config.toml
train_examples = 97085
num_classes = 17
mlp_ratio = 4
head_dim = 64
kv_group_size = 2
patch_size = [4, 4]
layers = 6
residual_init = "scaled_by_depth"
batch_size = 384
warmup_steps = 1890
Rows from block 3 of a small image classifier, named by matrix and row number. Rows with one number belong to one neuron. Each number is 200 + 30 x the weight over its row's rms, rounded and kept within 0 to 999. All counts start at 0. After the name is the row's rms in percent of the matrix's.
Before each neuron's rows are labels from the 100 images, of 14848, where the neuron reaches its highest value: "responds to" is what is common among them. Only what is clearly more common there than usual is listed. The data: microscope photos of single blood and bone marrow cells.
# fc1: MLP up (model.blocks.3.mlp.fc1.weight, 1024x256), inputs 0-127
# fc2: MLP down (model.blocks.3.mlp.fc2.weight, 256x1024, transposed), outputs 0-127

responds to: cell type: lymphocyte
fc1.414,108,180,221,204,143,279,228,129,269,178,142,190,226,189,212,182,138,181,216,212,238,223,224,151,175,153,221,140,193,235,194,196,238,202,189,225,188,225,184,209,134,167,225,205,216,189,210,208,192,189,226,260,222,212,159,214,197,202,175,201,195,193,203,184,214,172,147,229,190,217,199,214,151,201,239,223,141,261,150,187,155,182,210,202,239,187,168,197,143,271,231,228,177,149,164,189,243,240,222,213,212,270,252,216,216,202,219,203,201,197,238,201,151,216,186,196,217,215,201,191,202,186,175,186,207,195,238,215,184
fc2.414,109,228,146,239,150,222,223,195,234,252,198,214,216,210,175,189,123,240,195,244,211,169,207,192,177,160,203,229,220,211,182,184,168,169,192,191,172,224,179,166,198,152,195,153,168,216,233,178,193,163,182,230,120,261,187,224,185,177,218,157,224,204,191,198,198,220,198,191,212,149,218,174,173,235,153,202,189,223,206,200,225,245,220,177,247,130,199,156,160,193,186,247,230,197,212,177,271,196,236,190,252,181,214,203,185,251,216,185,179,196,178,174,196,147,237,197,230,213,216,256,233,190,145,228,196,250,196,208,178

responds to: cell type: artefact
fc1.525,110,164,165,202,159,185,201,169,210,191,187,174,205,195,241,168,225,153,239,231,214,184,232,216,186,192,213,173,199,207,220,254,216,267,192,213,230,174,182,186,214,197,196,235,214,240,180,246,214,190,195,204,232,141,216,199,174,203,244,228,186,225,221,188,234,189,227,181,210,182,209,124,226,191,212,217,236,212,224,214,189,181,203,212,208,205,203,192,269,183,236,192,150,241,215,209,270,189,147,215,172,180,245,196,223,162,184,185,195,161,159,208,192,286,239,243,138,233,237,228,218,197,160,167,162,163,131,188,203
fc2.525,108,152,213,267,164,195,188,225,191,242,164,189,228,235,246,245,176,181,250,166,201,210,259,207,251,181,145,186,213,167,130,189,186,183,215,235,193,173,258,157,174,198,218,179,240,157,210,212,216,193,189,162,188,209,249,197,180,235,144,203,210,167,204,178,157,229,224,242,155,181,170,169,194,235,193,206,180,196,208,195,211,209,225,166,205,161,242,193,134,216,142,263,189,164,223,203,235,160,206,199,190,210,245,207,203,190,143,199,202,159,192,224,196,144,236,194,197,192,164,218,196,152,157,224,225,190,199,186,210

responds to: cell type: eosinophil
fc1.301,100,244,205,191,194,208,183,182,173,248,236,157,156,219,225,151,198,253,199,218,228,154,170,159,219,215,184,233,200,225,141,213,263,179,158,153,237,234,198,181,229,179,234,191,193,186,195,249,217,217,156,185,221,204,202,188,160,171,137,256,190,193,242,208,189,146,225,213,193,225,200,207,136,225,213,211,205,211,222,244,257,202,196,203,266,251,212,117,195,204,223,208,244,211,205,220,207,221,209,190,248,261,171,168,209,231,185,200,235,201,227,221,193,136,182,239,203,188,200,177,164,194,177,189,201,145,205,168,238
fc2.301,101,151,241,194,214,187,215,220,209,207,201,240,255,203,185,252,188,181,161,178,175,254,198,156,189,209,216,187,195,234,208,132,176,186,211,210,238,246,207,231,203,190,187,203,232,147,198,209,211,242,172,233,212,186,186,180,229,190,215,205,182,173,220,189,228,241,144,109,208,226,205,180,264,189,178,158,227,166,146,236,136,221,190,198,186,210,211,218,152,214,194,197,232,131,213,223,170,174,165,206,221,218,245,226,172,215,219,237,163,193,230,229,232,221,216,207,185,218,198,265,225,208,187,226,247,199,167,149,200

responds to: smear: peripheral blood
fc1.296,100,193,245,211,253,214,155,190,221,213,152,163,217,229,198,214,208,230,210,191,203,126,179,188,218,203,137,181,244,160,193,177,267,222,211,198,239,183,183,214,185,198,182,205,240,176,224,219,239,174,263,167,195,170,199,209,194,163,176,231,227,186,224,205,183,183,174,203,184,230,256,168,190,244,163,206,213,224,212,207,215,243,222,178,244,227,222,249,251,203,177,113,208,210,217,215,178,199,147,164,183,230,204,223,218,224,217,163,215,166,244,113,193,230,188,144,212,195,194,202,158,118,212,138,158,183,199,223,181
fc2.296,090,145,230,191,226,196,145,197,195,162,236,217,199,207,207,216,214,190,261,171,157,250,179,218,208,232,224,221,199,254,149,226,211,199,204,238,243,256,208,137,241,211,209,171,230,198,219,221,194,181,244,202,246,174,219,196,250,169,198,177,209,221,161,217,233,232,222,211,163,243,244,243,226,210,233,206,195,104,194,203,188,238,184,162,241,179,193,150,207,227,197,192,259,215,228,207,154,175,205,154,231,219,273,178,193,200,158,169,168,167,201,230,218,169,195,245,185,166,222,178,186,180,202,173,176,208,189,196,162

responds to: cell type: lymphocyte
fc1.207,105,227,226,175,213,253,167,155,179,138,203,198,221,214,186,191,239,225,187,215,180,239,180,189,149,179,144,168,170,206,154,176,213,186,190,162,250,207,202,232,176,186,256,224,199,219,239,190,185,202,166,193,213,229,160,172,193,142,158,140,182,164,168,232,195,226,171,256,244,218,233,220,170,229,155,188,169,190,213,242,190,152,196,198,195,176,145,221,175,178,214,166,193,179,200,191,261,202,203,203,223,182,126,172,183,211,175,227,171,233,217,169,271,190,124,166,226,214,211,163,235,218,198,226,201,280,209,196,193
fc2.207,091,185,174,236,193,164,188,209,221,184,203,172,165,235,209,165,222,207,192,168,190,187,190,226,209,187,215,233,211,188,183,159,159,191,191,194,240,114,210,152,216,256,212,193,201,185,257,177,250,213,217,246,202,161,195,223,213,221,206,195,144,187,180,221,287,213,206,246,156,187,235,181,210,241,187,158,213,171,186,209,213,221,164,165,187,202,210,245,157,219,179,184,268,162,162,220,203,159,210,222,225,236,205,238,163,185,181,210,159,200,173,173,204,239,128,203,187,190,245,179,130,219,221,275,176,243,214,163,169

responds to: cell type: artefact
fc1.573,095,192,176,244,248,253,146,193,244,172,196,187,215,230,212,198,182,160,179,164,227,194,241,219,170,206,144,195,162,232,188,233,254,215,176,193,258,136,239,226,206,183,236,195,211,228,225,152,197,184,208,172,199,225,196,193,197,225,197,212,186,161,236,179,192,143,172,166,155,178,191,183,175,244,182,159,192,182,226,199,168,194,179,186,239,200,169,177,201,202,231,198,234,164,218,206,218,187,200,204,239,229,181,211,229,263,206,154,170,201,220,193,177,103,223,252,208,182,198,190,191,206,150,267,193,191,153,154,166
fc2.573,102,174,214,203,185,175,220,238,217,203,177,191,170,191,146,158,145,228,268,209,190,234,208,203,184,185,229,293,144,204,227,194,119,171,156,204,166,232,204,167,221,162,197,167,187,208,219,160,213,197,201,180,231,226,184,217,148,197,204,192,184,231,217,156,217,203,205,231,182,205,228,184,202,209,227,165,203,209,221,215,222,208,233,270,219,181,229,174,196,156,116,154,177,226,211,128,159,196,197,208,181,216,182,206,207,206,183,187,211,213,168,180,221,222,220,188,258,201,234,181,208,167,198,208,168,165,231,230,223

responds to: cell type: segmented neutrophil
fc1.41,095,213,194,236,190,228,196,227,208,283,185,187,157,195,195,251,242,203,164,197,216,185,175,186,235,211,178,217,151,174,183,155,182,189,209,156,224,225,217,137,190,195,213,176,169,227,172,187,218,209,220,187,184,190,222,231,174,200,200,174,206,186,228,217,175,229,243,157,162,169,203,204,223,265,164,201,176,205,234,242,172,206,211,202,178,195,242,185,145,191,167,191,188,232,242,186,217,250,196,226,191,128,215,251,229,207,190,233,177,191,190,228,231,169,187,204,131,183,147,194,179,208,198,224,236,209,215,195,172
fc2.41,077,214,253,179,251,147,143,280,173,208,195,188,167,189,194,188,220,190,209,203,191,271,219,231,212,196,209,204,170,167,178,210,185,206,208,188,225,237,214,246,198,225,221,211,242,185,162,183,202,202,175,263,198,180,173,199,177,220,148,193,171,148,223,223,218,180,204,186,232,231,217,183,228,146,205,179,175,188,190,180,212,229,164,174,160,242,268,213,217,217,200,177,211,228,178,238,208,194,172,201,140,243,187,178,202,215,196,210,178,205,199,229,209,222,166,184,186,203,159,229,199,219,225,225,236,262,230,243,225

responds to: cell type: lymphocyte
fc1.352,092,152,196,243,173,182,184,200,210,181,178,164,228,201,187,217,222,279,219,194,251,178,196,199,232,203,155,155,245,205,245,219,181,211,190,196,214,182,132,210,189,215,181,149,210,264,217,194,184,224,155,175,244,211,166,218,195,160,226,177,180,170,144,253,214,185,250,169,205,230,109,192,179,244,141,228,245,199,220,219,209,203,185,163,151,204,214,301,176,216,194,213,216,187,268,239,186,177,193,169,190,245,188,185,213,144,230,205,219,178,243,202,175,259,200,222,235,210,211,228,187,208,241,179,167,235,212,180,200
fc2.352,096,194,172,203,187,203,191,210,191,163,229,206,161,190,163,162,173,188,215,226,193,282,239,169,209,170,219,184,181,206,184,187,232,228,173,233,223,187,198,189,193,193,246,202,211,165,201,172,241,213,138,227,161,195,203,225,205,250,180,238,178,145,206,210,203,205,159,209,162,180,182,207,168,192,179,185,151,195,268,220,250,140,125,232,172,246,185,173,169,223,193,188,205,249,168,231,237,205,178,222,187,223,184,163,158,154,192,235,251,160,183,170,201,233,226,254,231,256,240,194,227,193,222,208,168,226,213,194,181

responds to: cell type: erythroblast
fc1.379,099,207,228,171,221,247,150,219,195,213,175,179,212,232,196,216,175,196,193,240,251,141,161,205,201,213,207,221,212,208,194,219,201,247,191,189,191,153,244,222,193,183,167,226,127,190,216,242,216,226,195,193,203,251,169,179,172,258,236,151,255,207,131,191,235,245,184,181,156,203,220,168,223,223,171,191,227,249,217,201,229,215,233,144,157,212,201,230,155,175,172,223,243,236,187,215,213,208,192,222,233,154,207,178,209,232,204,225,208,187,186,160,207,217,147,208,170,256,250,212,146,225,150,193,163,178,237,190,228
fc2.379,118,249,202,262,197,253,202,147,203,173,198,202,203,176,185,177,192,242,178,186,178,192,195,149,145,264,182,207,238,204,224,252,189,185,228,171,190,185,175,265,255,210,214,229,206,197,119,241,209,228,215,259,175,201,217,188,171,164,207,213,187,193,138,195,160,229,211,236,196,195,186,235,137,250,126,188,193,187,235,183,175,238,189,198,227,213,187,185,221,166,197,229,158,243,141,197,173,229,158,188,191,206,205,187,182,223,204,210,186,200,260,192,239,248,195,216,204,195,168,209,244,176,247,200,185,205,156,221,298

responds to: cell type: erythroblast
fc1.179,099,220,176,196,168,178,194,268,196,181,208,206,203,225,178,187,168,159,232,187,167,156,172,204,204,194,192,207,193,206,233,264,202,226,203,197,169,195,191,133,226,230,187,188,196,194,226,208,206,198,171,198,227,199,206,157,211,202,236,197,183,270,160,205,210,186,253,176,246,162,213,225,199,161,189,186,214,245,190,200,175,140,244,212,242,229,163,244,155,140,163,214,173,242,192,175,202,178,173,188,221,189,182,239,235,219,220,173,228,222,186,168,176,159,239,233,203,237,189,220,175,200,229,175,236,173,189,200,178
fc2.179,101,203,215,160,226,213,167,175,192,204,215,256,252,190,173,202,184,202,130,190,224,215,195,149,215,140,152,209,246,212,184,125,137,159,179,232,233,210,189,238,177,204,213,208,211,182,223,211,205,223,236,207,167,179,229,167,204,211,229,237,213,258,222,174,217,231,179,222,197,224,189,216,200,190,197,205,224,209,223,136,162,205,211,231,206,196,193,231,253,197,215,258,197,177,215,240,212,204,190,198,197,218,227,159,174,170,184,127,182,157,190,228,205,180,208,219,157,242,180,173,190,204,155,185,209,201,167,171,208

responds to: smear: peripheral blood
fc1.78,102,133,258,172,207,188,194,147,202,199,157,153,215,213,246,186,240,232,164,166,238,222,192,154,222,198,181,140,207,206,214,191,210,169,217,201,208,157,214,218,209,208,162,179,225,250,229,214,194,145,245,195,212,167,191,204,208,195,198,255,266,208,170,174,178,189,176,221,194,283,243,242,160,169,165,215,216,197,118,172,199,169,200,160,231,248,242,146,193,201,189,189,231,197,292,241,210,162,258,207,221,207,251,233,216,200,211,190,196,200,225,195,232,185,209,192,181,207,192,148,212,164,214,172,186,195,219,238,172
fc2.78,121,208,201,195,280,223,186,181,208,156,226,192,229,217,234,188,244,179,276,134,217,156,154,218,180,228,153,143,203,187,197,237,208,213,175,260,215,185,183,162,175,191,204,245,227,251,192,200,208,246,198,230,256,227,176,241,210,190,175,216,207,259,164,252,179,197,189,253,184,235,160,127,208,175,224,207,227,192,171,225,215,214,227,205,211,131,221,141,209,212,165,235,210,217,205,252,165,127,215,196,210,211,211,223,199,148,212,244,172,279,214,163,190,148,202,231,230,189,172,258,173,170,213,188,216,219,201,160,194

responds to: cell type: lymphocyte; smear: peripheral blood
fc1.612,102,233,195,192,240,199,163,204,151,197,187,236,247,214,223,131,203,179,227,192,181,150,202,220,231,234,182,204,179,178,224,218,219,257,242,177,201,186,193,237,149,179,170,234,168,194,236,178,187,202,237,208,196,232,227,209,195,142,207,238,210,204,173,153,157,232,145,155,226,195,210,175,171,205,152,212,165,248,269,184,226,188,188,207,201,222,171,170,206,226,250,212,226,212,161,174,277,178,227,203,239,188,254,231,150,186,154,207,232,226,192,183,215,220,145,232,197,180,192,139,202,234,212,207,184,209,208,221,227
fc2.612,113,239,165,172,169,218,220,189,198,167,205,166,192,187,238,139,236,199,221,201,191,215,187,91,115,244,210,187,198,250,240,252,177,179,252,208,210,182,158,222,183,237,233,189,205,199,199,243,233,128,245,206,221,241,196,196,189,171,175,203,212,199,174,167,219,180,223,168,175,183,208,187,197,240,195,234,228,203,275,223,206,199,204,183,236,244,196,219,251,182,166,245,214,217,183,169,169,180,225,229,176,210,231,236,187,202,161,236,193,237,189,174,162,225,194,228,182,214,230,214,189,182,203,226,177,237,223,151,265

responds to: cell type: segmented neutrophil; cell type: artefact
fc1.220,103,171,195,250,191,189,155,245,208,235,174,164,160,204,240,179,167,164,206,172,227,187,189,153,120,192,127,219,196,214,244,168,209,257,235,215,221,163,224,234,185,176,250,228,219,169,207,217,225,209,206,177,184,218,213,214,124,207,230,164,167,203,197,181,164,202,206,221,180,168,204,221,195,219,234,213,202,197,187,211,187,205,173,170,222,152,168,181,237,234,210,177,231,192,178,217,192,257,164,184,224,266,162,221,187,146,210,163,185,195,197,149,282,174,208,220,166,205,192,224,185,177,240,232,208,225,285,173,189
fc2.220,107,191,195,228,233,244,196,185,205,197,196,199,191,276,231,196,206,168,198,212,196,219,199,198,193,207,219,144,170,263,169,184,197,227,165,192,199,223,143,173,196,227,207,263,220,195,193,177,191,186,224,213,151,231,176,146,211,181,232,227,210,199,214,185,241,188,204,165,222,178,194,174,244,214,160,186,220,173,259,237,226,208,204,261,190,230,205,239,229,152,249,183,196,179,235,236,244,164,151,207,216,190,178,195,228,240,141,288,176,234,195,179,210,164,196,226,228,198,208,191,255,211,169,208,224,132,180,196,215

responds to: cell type: artefact
fc1.664,093,180,201,168,170,207,180,248,167,229,213,209,213,213,169,193,221,207,172,191,181,192,204,234,225,257,227,186,259,248,205,202,125,204,143,224,162,195,229,243,209,218,254,152,208,207,208,201,208,200,176,230,170,205,201,171,230,224,223,196,207,165,157,217,253,240,211,218,214,222,224,211,225,187,186,230,198,200,224,163,204,185,196,161,162,155,200,189,254,234,169,203,177,183,204,186,185,158,178,199,248,170,177,211,203,178,225,193,166,217,187,248,172,172,200,231,208,210,194,147,206,214,191,237,227,224,195,168,141
fc2.664,087,175,198,221,210,250,220,200,197,208,198,207,189,178,223,130,214,189,238,192,180,216,199,195,192,151,167,204,230,217,187,188,214,134,201,191,219,191,187,208,175,238,156,240,204,255,226,165,222,189,205,225,235,189,163,238,226,187,183,225,171,188,170,218,208,243,163,164,174,247,171,173,208,273,230,186,169,193,218,222,223,172,177,181,192,200,269,242,229,212,194,225,160,200,166,197,196,215,214,159,188,143,152,225,192,187,189,191,201,173,215,221,192,231,175,250,179,225,151,258,248,238,197,228,172,168,203,237,259

responds to: smear: peripheral blood; cell type: erythroblast; cell type: eosinophil
fc1.430,100,239,207,176,208,253,208,213,163,176,174,206,207,187,222,215,221,143,226,188,179,206,228,149,215,223,216,161,167,172,237,178,141,210,204,163,187,219,195,225,169,156,194,183,228,216,186,212,226,199,175,216,209,206,232,233,190,186,219,229,227,189,222,177,284,166,200,186,187,185,180,222,240,178,191,236,197,243,179,221,254,237,127,231,166,210,181,161,163,193,226,168,171,170,207,190,243,185,196,197,262,155,166,189,166,231,215,192,254,234,200,170,150,251,228,153,191,177,194,226,192,210,220,197,274,222,209,200,206
fc2.430,102,179,192,145,177,204,206,193,172,181,220,203,159,203,184,212,187,223,202,148,275,260,191,201,151,160,218,201,221,127,188,193,209,216,213,169,131,214,226,222,201,211,182,209,198,233,157,159,229,137,200,196,191,169,208,257,112,184,173,122,232,227,220,193,172,165,174,193,202,254,211,228,144,235,237,221,171,185,214,248,190,157,228,217,206,217,162,234,158,180,187,178,191,161,180,210,191,205,181,152,190,220,217,181,194,237,150,218,228,186,142,203,245,227,218,214,253,207,211,254,200,215,205,211,195,164,203,160,195

responds to: cell type: segmented neutrophil
fc1.736,113,233,182,239,260,185,178,154,132,175,211,215,217,184,161,157,221,203,176,169,221,173,202,241,172,225,239,201,182,216,156,188,172,222,218,181,153,205,188,209,171,254,196,206,196,259,188,207,214,231,186,213,191,203,234,186,93,187,125,253,193,174,215,258,228,182,202,180,217,229,233,203,209,226,209,210,244,222,210,221,167,231,221,133,168,192,189,184,233,225,189,213,243,177,215,203,220,207,163,234,243,206,211,220,199,142,225,213,248,209,240,178,161,208,220,197,201,216,198,184,216,198,160,254,164,189,216,183,182
fc2.736,109,196,178,164,154,188,184,216,147,227,231,242,201,168,214,230,225,233,222,178,226,289,219,192,228,230,192,198,185,195,204,269,224,171,210,171,216,165,220,177,195,130,223,246,168,219,257,173,211,231,198,172,234,230,215,247,269,172,241,172,187,245,163,181,202,219,189,242,194,194,231,229,223,201,197,203,170,216,162,160,158,211,170,185,222,178,165,221,236,259,223,201,195,100,227,204,211,235,234,179,184,188,188,234,165,203,214,213,200,231,187,202,236,238,265,208,228,182,152,210,221,187,187,183,250,185,193,131,196

responds to: smear: peripheral blood; cell type: segmented neutrophil
fc1.302,096,188,241,196,226,164,190,211,160,174,156,189,233,162,150,178,251,188,174,181,253,126,178,176,255,186,159,209,183,209,217,171,223,236,224,178,173,219,201,211,170,217,246,223,196,191,217,192,192,200,208,169,199,201,198,246,201,183,165,242,180,200,140,134,194,204,210,190,219,178,225,207,173,271,199,200,204,177,245,212,194,211,219,213,157,212,187,202,213,207,126,187,187,211,153,217,214,222,175,152,189,219,165,205,212,211,230,228,240,197,182,180,183,247,190,171,186,236,193,239,183,208,176,160,212,194,201,217,228
fc2.302,094,284,230,177,217,222,153,173,243,181,211,193,180,202,168,186,195,167,256,166,210,190,234,171,179,219,228,172,194,204,186,195,221,235,217,230,205,295,263,234,155,208,233,161,192,221,221,219,160,145,198,227,211,137,188,217,144,199,192,217,216,213,223,196,217,143,191,230,183,222,187,195,214,245,181,171,222,244,179,208,192,201,183,228,253,280,180,196,190,189,227,178,140,155,186,200,194,198,171,194,236,230,196,204,168,169,209,180,200,259,234,184,195,167,235,173,174,174,218,180,204,221,203,174,169,198,215,158,237

responds to: cell type: erythroblast
fc1.200,099,174,234,187,223,213,199,221,183,238,170,153,252,216,237,137,192,180,255,185,163,207,180,199,218,249,175,236,171,176,228,204,160,154,222,175,231,228,162,256,182,166,238,246,218,254,187,176,196,187,205,238,205,208,200,213,178,209,219,156,172,212,191,191,187,264,198,186,202,246,187,189,278,219,176,160,218,236,224,204,225,184,207,224,187,175,202,225,205,160,173,186,268,236,171,245,234,212,189,161,190,228,230,166,157,163,189,217,178,128,186,282,201,182,196,184,188,182,218,241,177,169,226,173,220,254,199,170,246
fc2.200,085,236,237,174,203,244,215,177,233,175,239,228,182,162,206,200,199,146,186,187,205,202,170,174,232,237,228,156,226,198,222,160,240,196,230,223,172,213,181,191,222,234,205,148,164,189,199,254,188,189,231,209,182,178,189,166,131,200,239,217,127,198,185,219,178,248,199,218,172,218,213,220,164,167,136,241,243,149,179,227,184,180,168,247,230,198,229,191,192,225,197,188,222,233,225,219,205,186,227,229,157,192,236,226,236,208,204,209,173,207,210,162,246,213,210,228,165,206,246,206,172,168,238,240,215,243,152,119,165

responds to: cell type: erythroblast; cell type: lymphocyte
fc1.670,104,156,196,186,190,230,190,140,215,221,215,167,202,180,177,216,266,224,241,225,205,187,196,153,190,233,164,242,185,208,179,236,208,203,159,220,221,181,167,221,213,220,199,157,183,199,201,183,203,215,223,186,193,236,167,213,148,187,219,138,159,168,205,234,199,187,188,227,220,156,211,201,192,188,195,186,218,203,187,197,166,198,210,160,138,227,173,203,264,210,234,186,233,185,210,263,234,188,205,201,258,220,225,225,229,140,241,208,209,181,224,233,175,269,165,242,198,194,220,245,234,179,148,191,164,168,187,192,185
fc2.670,108,234,194,230,248,202,228,153,195,190,173,176,184,152,280,234,179,145,184,199,181,181,227,169,173,196,249,171,247,175,206,209,253,167,226,201,199,239,235,243,212,247,229,240,191,205,153,140,234,214,216,152,153,168,198,214,142,217,174,235,134,194,236,224,209,195,195,197,232,195,206,215,213,162,159,225,225,194,183,198,213,182,196,171,190,200,198,197,191,231,171,203,144,235,193,200,252,213,171,299,144,198,181,201,248,233,163,154,208,158,175,196,185,229,182,180,204,209,212,263,201,231,230,204,165,187,189,286,212

responds to: cell type: lymphocyte
fc1.180,103,176,191,169,234,237,181,215,255,174,154,186,226,242,212,219,224,223,189,179,226,203,138,204,244,198,193,185,174,176,220,221,275,232,186,205,185,254,233,188,221,186,166,165,135,193,209,166,208,246,205,205,224,229,182,172,213,202,185,221,141,186,200,168,192,180,152,219,239,177,216,170,199,158,235,201,213,139,216,223,211,186,225,206,254,192,131,238,178,213,240,213,230,181,218,158,196,208,230,144,228,203,194,165,211,273,223,241,197,179,193,198,239,181,120,155,216,183,179,159,176,202,201,202,237,240,190,193,191
fc2.180,091,173,241,217,240,184,190,220,201,164,174,169,199,165,136,110,177,209,192,240,172,205,211,232,220,225,233,174,158,188,179,216,154,179,173,233,252,195,170,206,235,178,171,179,226,223,229,200,150,249,202,194,160,231,208,181,192,187,201,203,183,202,197,212,198,262,253,206,179,251,209,243,202,210,172,242,229,195,245,138,240,182,211,215,215,175,236,264,169,200,190,233,210,161,154,215,251,123,233,210,242,227,174,194,230,180,193,182,170,194,157,219,202,197,133,213,172,182,253,113,139,185,193,230,183,167,195,135,180

responds to: cell type: lymphocyte
fc1.526,097,215,240,201,211,164,185,147,183,148,210,223,167,197,181,175,230,201,184,222,234,253,227,205,132,203,164,193,206,184,197,189,226,197,244,199,216,215,142,178,210,219,152,155,179,238,127,195,172,231,214,230,240,235,201,186,200,219,234,200,200,232,216,192,134,217,269,237,206,223,165,171,242,235,235,186,172,166,225,258,161,202,224,232,128,208,165,178,138,185,196,186,191,173,197,210,211,199,210,231,195,216,210,216,153,179,228,209,229,229,135,171,181,215,215,188,277,181,144,169,188,193,177,197,241,192,194,187,140
fc2.526,102,166,181,242,163,230,238,174,201,172,223,167,192,240,172,244,180,152,212,188,304,183,183,220,135,203,217,225,194,212,157,180,261,216,201,243,208,167,206,167,158,226,247,247,213,229,183,195,223,220,141,220,171,217,177,203,234,216,189,225,217,196,192,160,218,216,192,202,156,194,160,139,251,171,163,192,142,212,207,141,245,237,193,248,178,170,178,180,260,222,175,179,197,185,166,194,199,137,200,205,226,166,185,243,204,193,227,138,189,238,166,158,158,191,200,222,219,235,190,216,200,174,222,168,212,217,160,272,220

responds to: cell type: segmented neutrophil
fc1.69,095,193,199,151,219,232,173,190,248,218,226,203,208,149,225,206,127,176,153,184,240,222,199,171,195,243,246,245,240,179,208,205,165,227,111,142,191,211,199,237,226,239,178,220,194,216,265,182,178,224,177,192,180,217,243,206,262,215,208,185,207,239,180,200,184,217,236,208,188,236,231,180,219,204,204,160,215,221,162,170,244,189,155,175,207,179,144,189,184,200,141,193,185,188,230,139,241,229,188,177,206,161,201,196,220,258,166,208,211,193,200,215,234,214,262,252,244,220,145,140,181,206,180,230,212,181,211,179,237
fc2.69,099,156,186,185,198,164,164,146,213,181,238,185,208,206,249,215,155,237,164,160,235,145,222,196,259,206,222,157,215,176,248,212,238,186,235,178,205,274,188,156,169,217,204,196,181,237,251,231,209,220,189,190,172,213,183,162,149,173,161,155,199,211,262,176,227,237,180,201,186,183,183,206,185,177,212,206,182,198,216,184,177,226,183,254,162,200,208,163,193,210,198,204,197,231,159,217,192,253,188,214,227,203,246,149,181,200,170,205,267,226,193,211,166,184,210,189,172,202,267,237,199,175,219,186,236,216,197,201,202

responds to: smear: peripheral blood; cell type: segmented neutrophil
fc1.618,096,210,192,217,255,186,217,209,155,185,177,203,222,152,194,161,150,202,172,220,181,153,196,183,201,219,165,199,200,199,229,172,265,178,248,229,204,213,178,193,167,183,233,201,205,196,188,170,150,197,193,200,210,221,230,214,161,205,194,161,178,205,162,218,153,227,182,224,231,233,204,173,241,220,163,205,133,203,184,205,179,229,252,156,268,231,158,217,162,252,222,218,151,203,197,241,213,150,204,112,226,186,186,223,167,189,216,207,234,220,183,201,220,176,205,201,173,239,229,167,165,149,228,223,228,160,222,198,197
fc2.618,091,213,216,201,177,148,156,182,222,196,180,183,244,184,171,273,220,187,210,168,198,236,191,225,178,184,194,182,229,239,136,181,162,213,208,176,206,213,183,151,181,160,206,146,232,221,218,183,271,204,226,179,193,189,230,189,206,168,171,177,248,192,273,272,195,166,189,188,170,210,229,161,184,189,249,194,197,180,207,173,200,212,163,215,189,244,209,174,211,187,226,198,197,203,168,208,160,214,168,180,147,228,191,215,209,151,216,209,260,210,195,180,158,222,196,178,204,210,190,223,250,207,208,178,213,243,128,227,180

responds to: cell type: segmented neutrophil
fc1.759,097,211,180,238,179,161,234,229,263,193,226,153,206,256,214,218,196,152,239,257,182,191,208,249,196,223,184,189,169,192,201,172,156,193,191,235,186,232,208,180,227,237,223,242,163,229,161,173,233,221,240,221,230,210,193,248,193,220,170,193,181,217,234,184,179,183,226,177,178,206,219,168,132,241,194,216,211,228,172,132,201,231,218,250,209,201,257,155,204,218,223,207,248,192,231,245,209,160,204,201,181,159,176,203,216,183,179,225,185,133,207,185,235,210,162,201,201,190,181,180,243,218,209,220,196,196,220,181,173
fc2.759,097,207,97,180,268,202,167,185,225,165,137,222,216,255,219,165,217,199,230,263,167,165,217,173,199,251,178,171,226,213,216,170,175,162,191,236,190,215,168,167,217,188,203,194,206,195,215,161,134,204,197,200,160,201,256,176,196,203,222,209,140,196,192,180,210,210,170,187,208,218,188,158,188,201,142,201,168,177,210,209,183,241,172,232,228,177,252,242,217,218,133,211,181,216,264,223,201,186,257,189,205,195,181,171,208,206,164,230,243,158,186,231,201,251,167,221,191,206,226,229,162,209,216,179,213,183,232,199,201

responds to: cell type: lymphocyte
fc1.728,098,220,171,195,164,192,183,239,147,194,158,208,147,197,184,242,219,177,256,203,207,186,227,210,175,225,217,201,188,216,172,237,225,223,232,206,116,222,241,201,177,214,184,174,166,214,177,249,133,231,186,136,176,207,243,208,188,147,175,225,221,203,250,213,199,198,204,149,178,203,195,201,208,265,167,158,235,207,192,201,216,212,204,226,224,214,228,211,217,161,186,167,230,218,203,211,221,200,227,190,178,220,204,200,171,201,236,236,202,187,221,237,179,201,204,199,263,202,169,245,234,143,185,209,218,211,181,210,215
fc2.728,113,163,173,198,206,232,202,193,241,223,192,178,215,243,230,187,249,235,209,205,189,246,189,195,253,229,258,233,173,194,189,192,176,151,222,185,258,167,148,230,263,194,229,257,243,123,237,158,202,188,209,182,207,206,204,132,228,207,192,193,204,194,160,175,239,193,210,228,234,202,177,215,180,146,144,195,223,252,203,178,193,251,154,220,204,134,241,219,225,167,250,189,246,164,159,170,224,199,215,195,232,169,173,242,232,174,177,179,189,181,176,228,194,135,211,251,186,184,220,222,181,193,230,244,191,238,136,262,193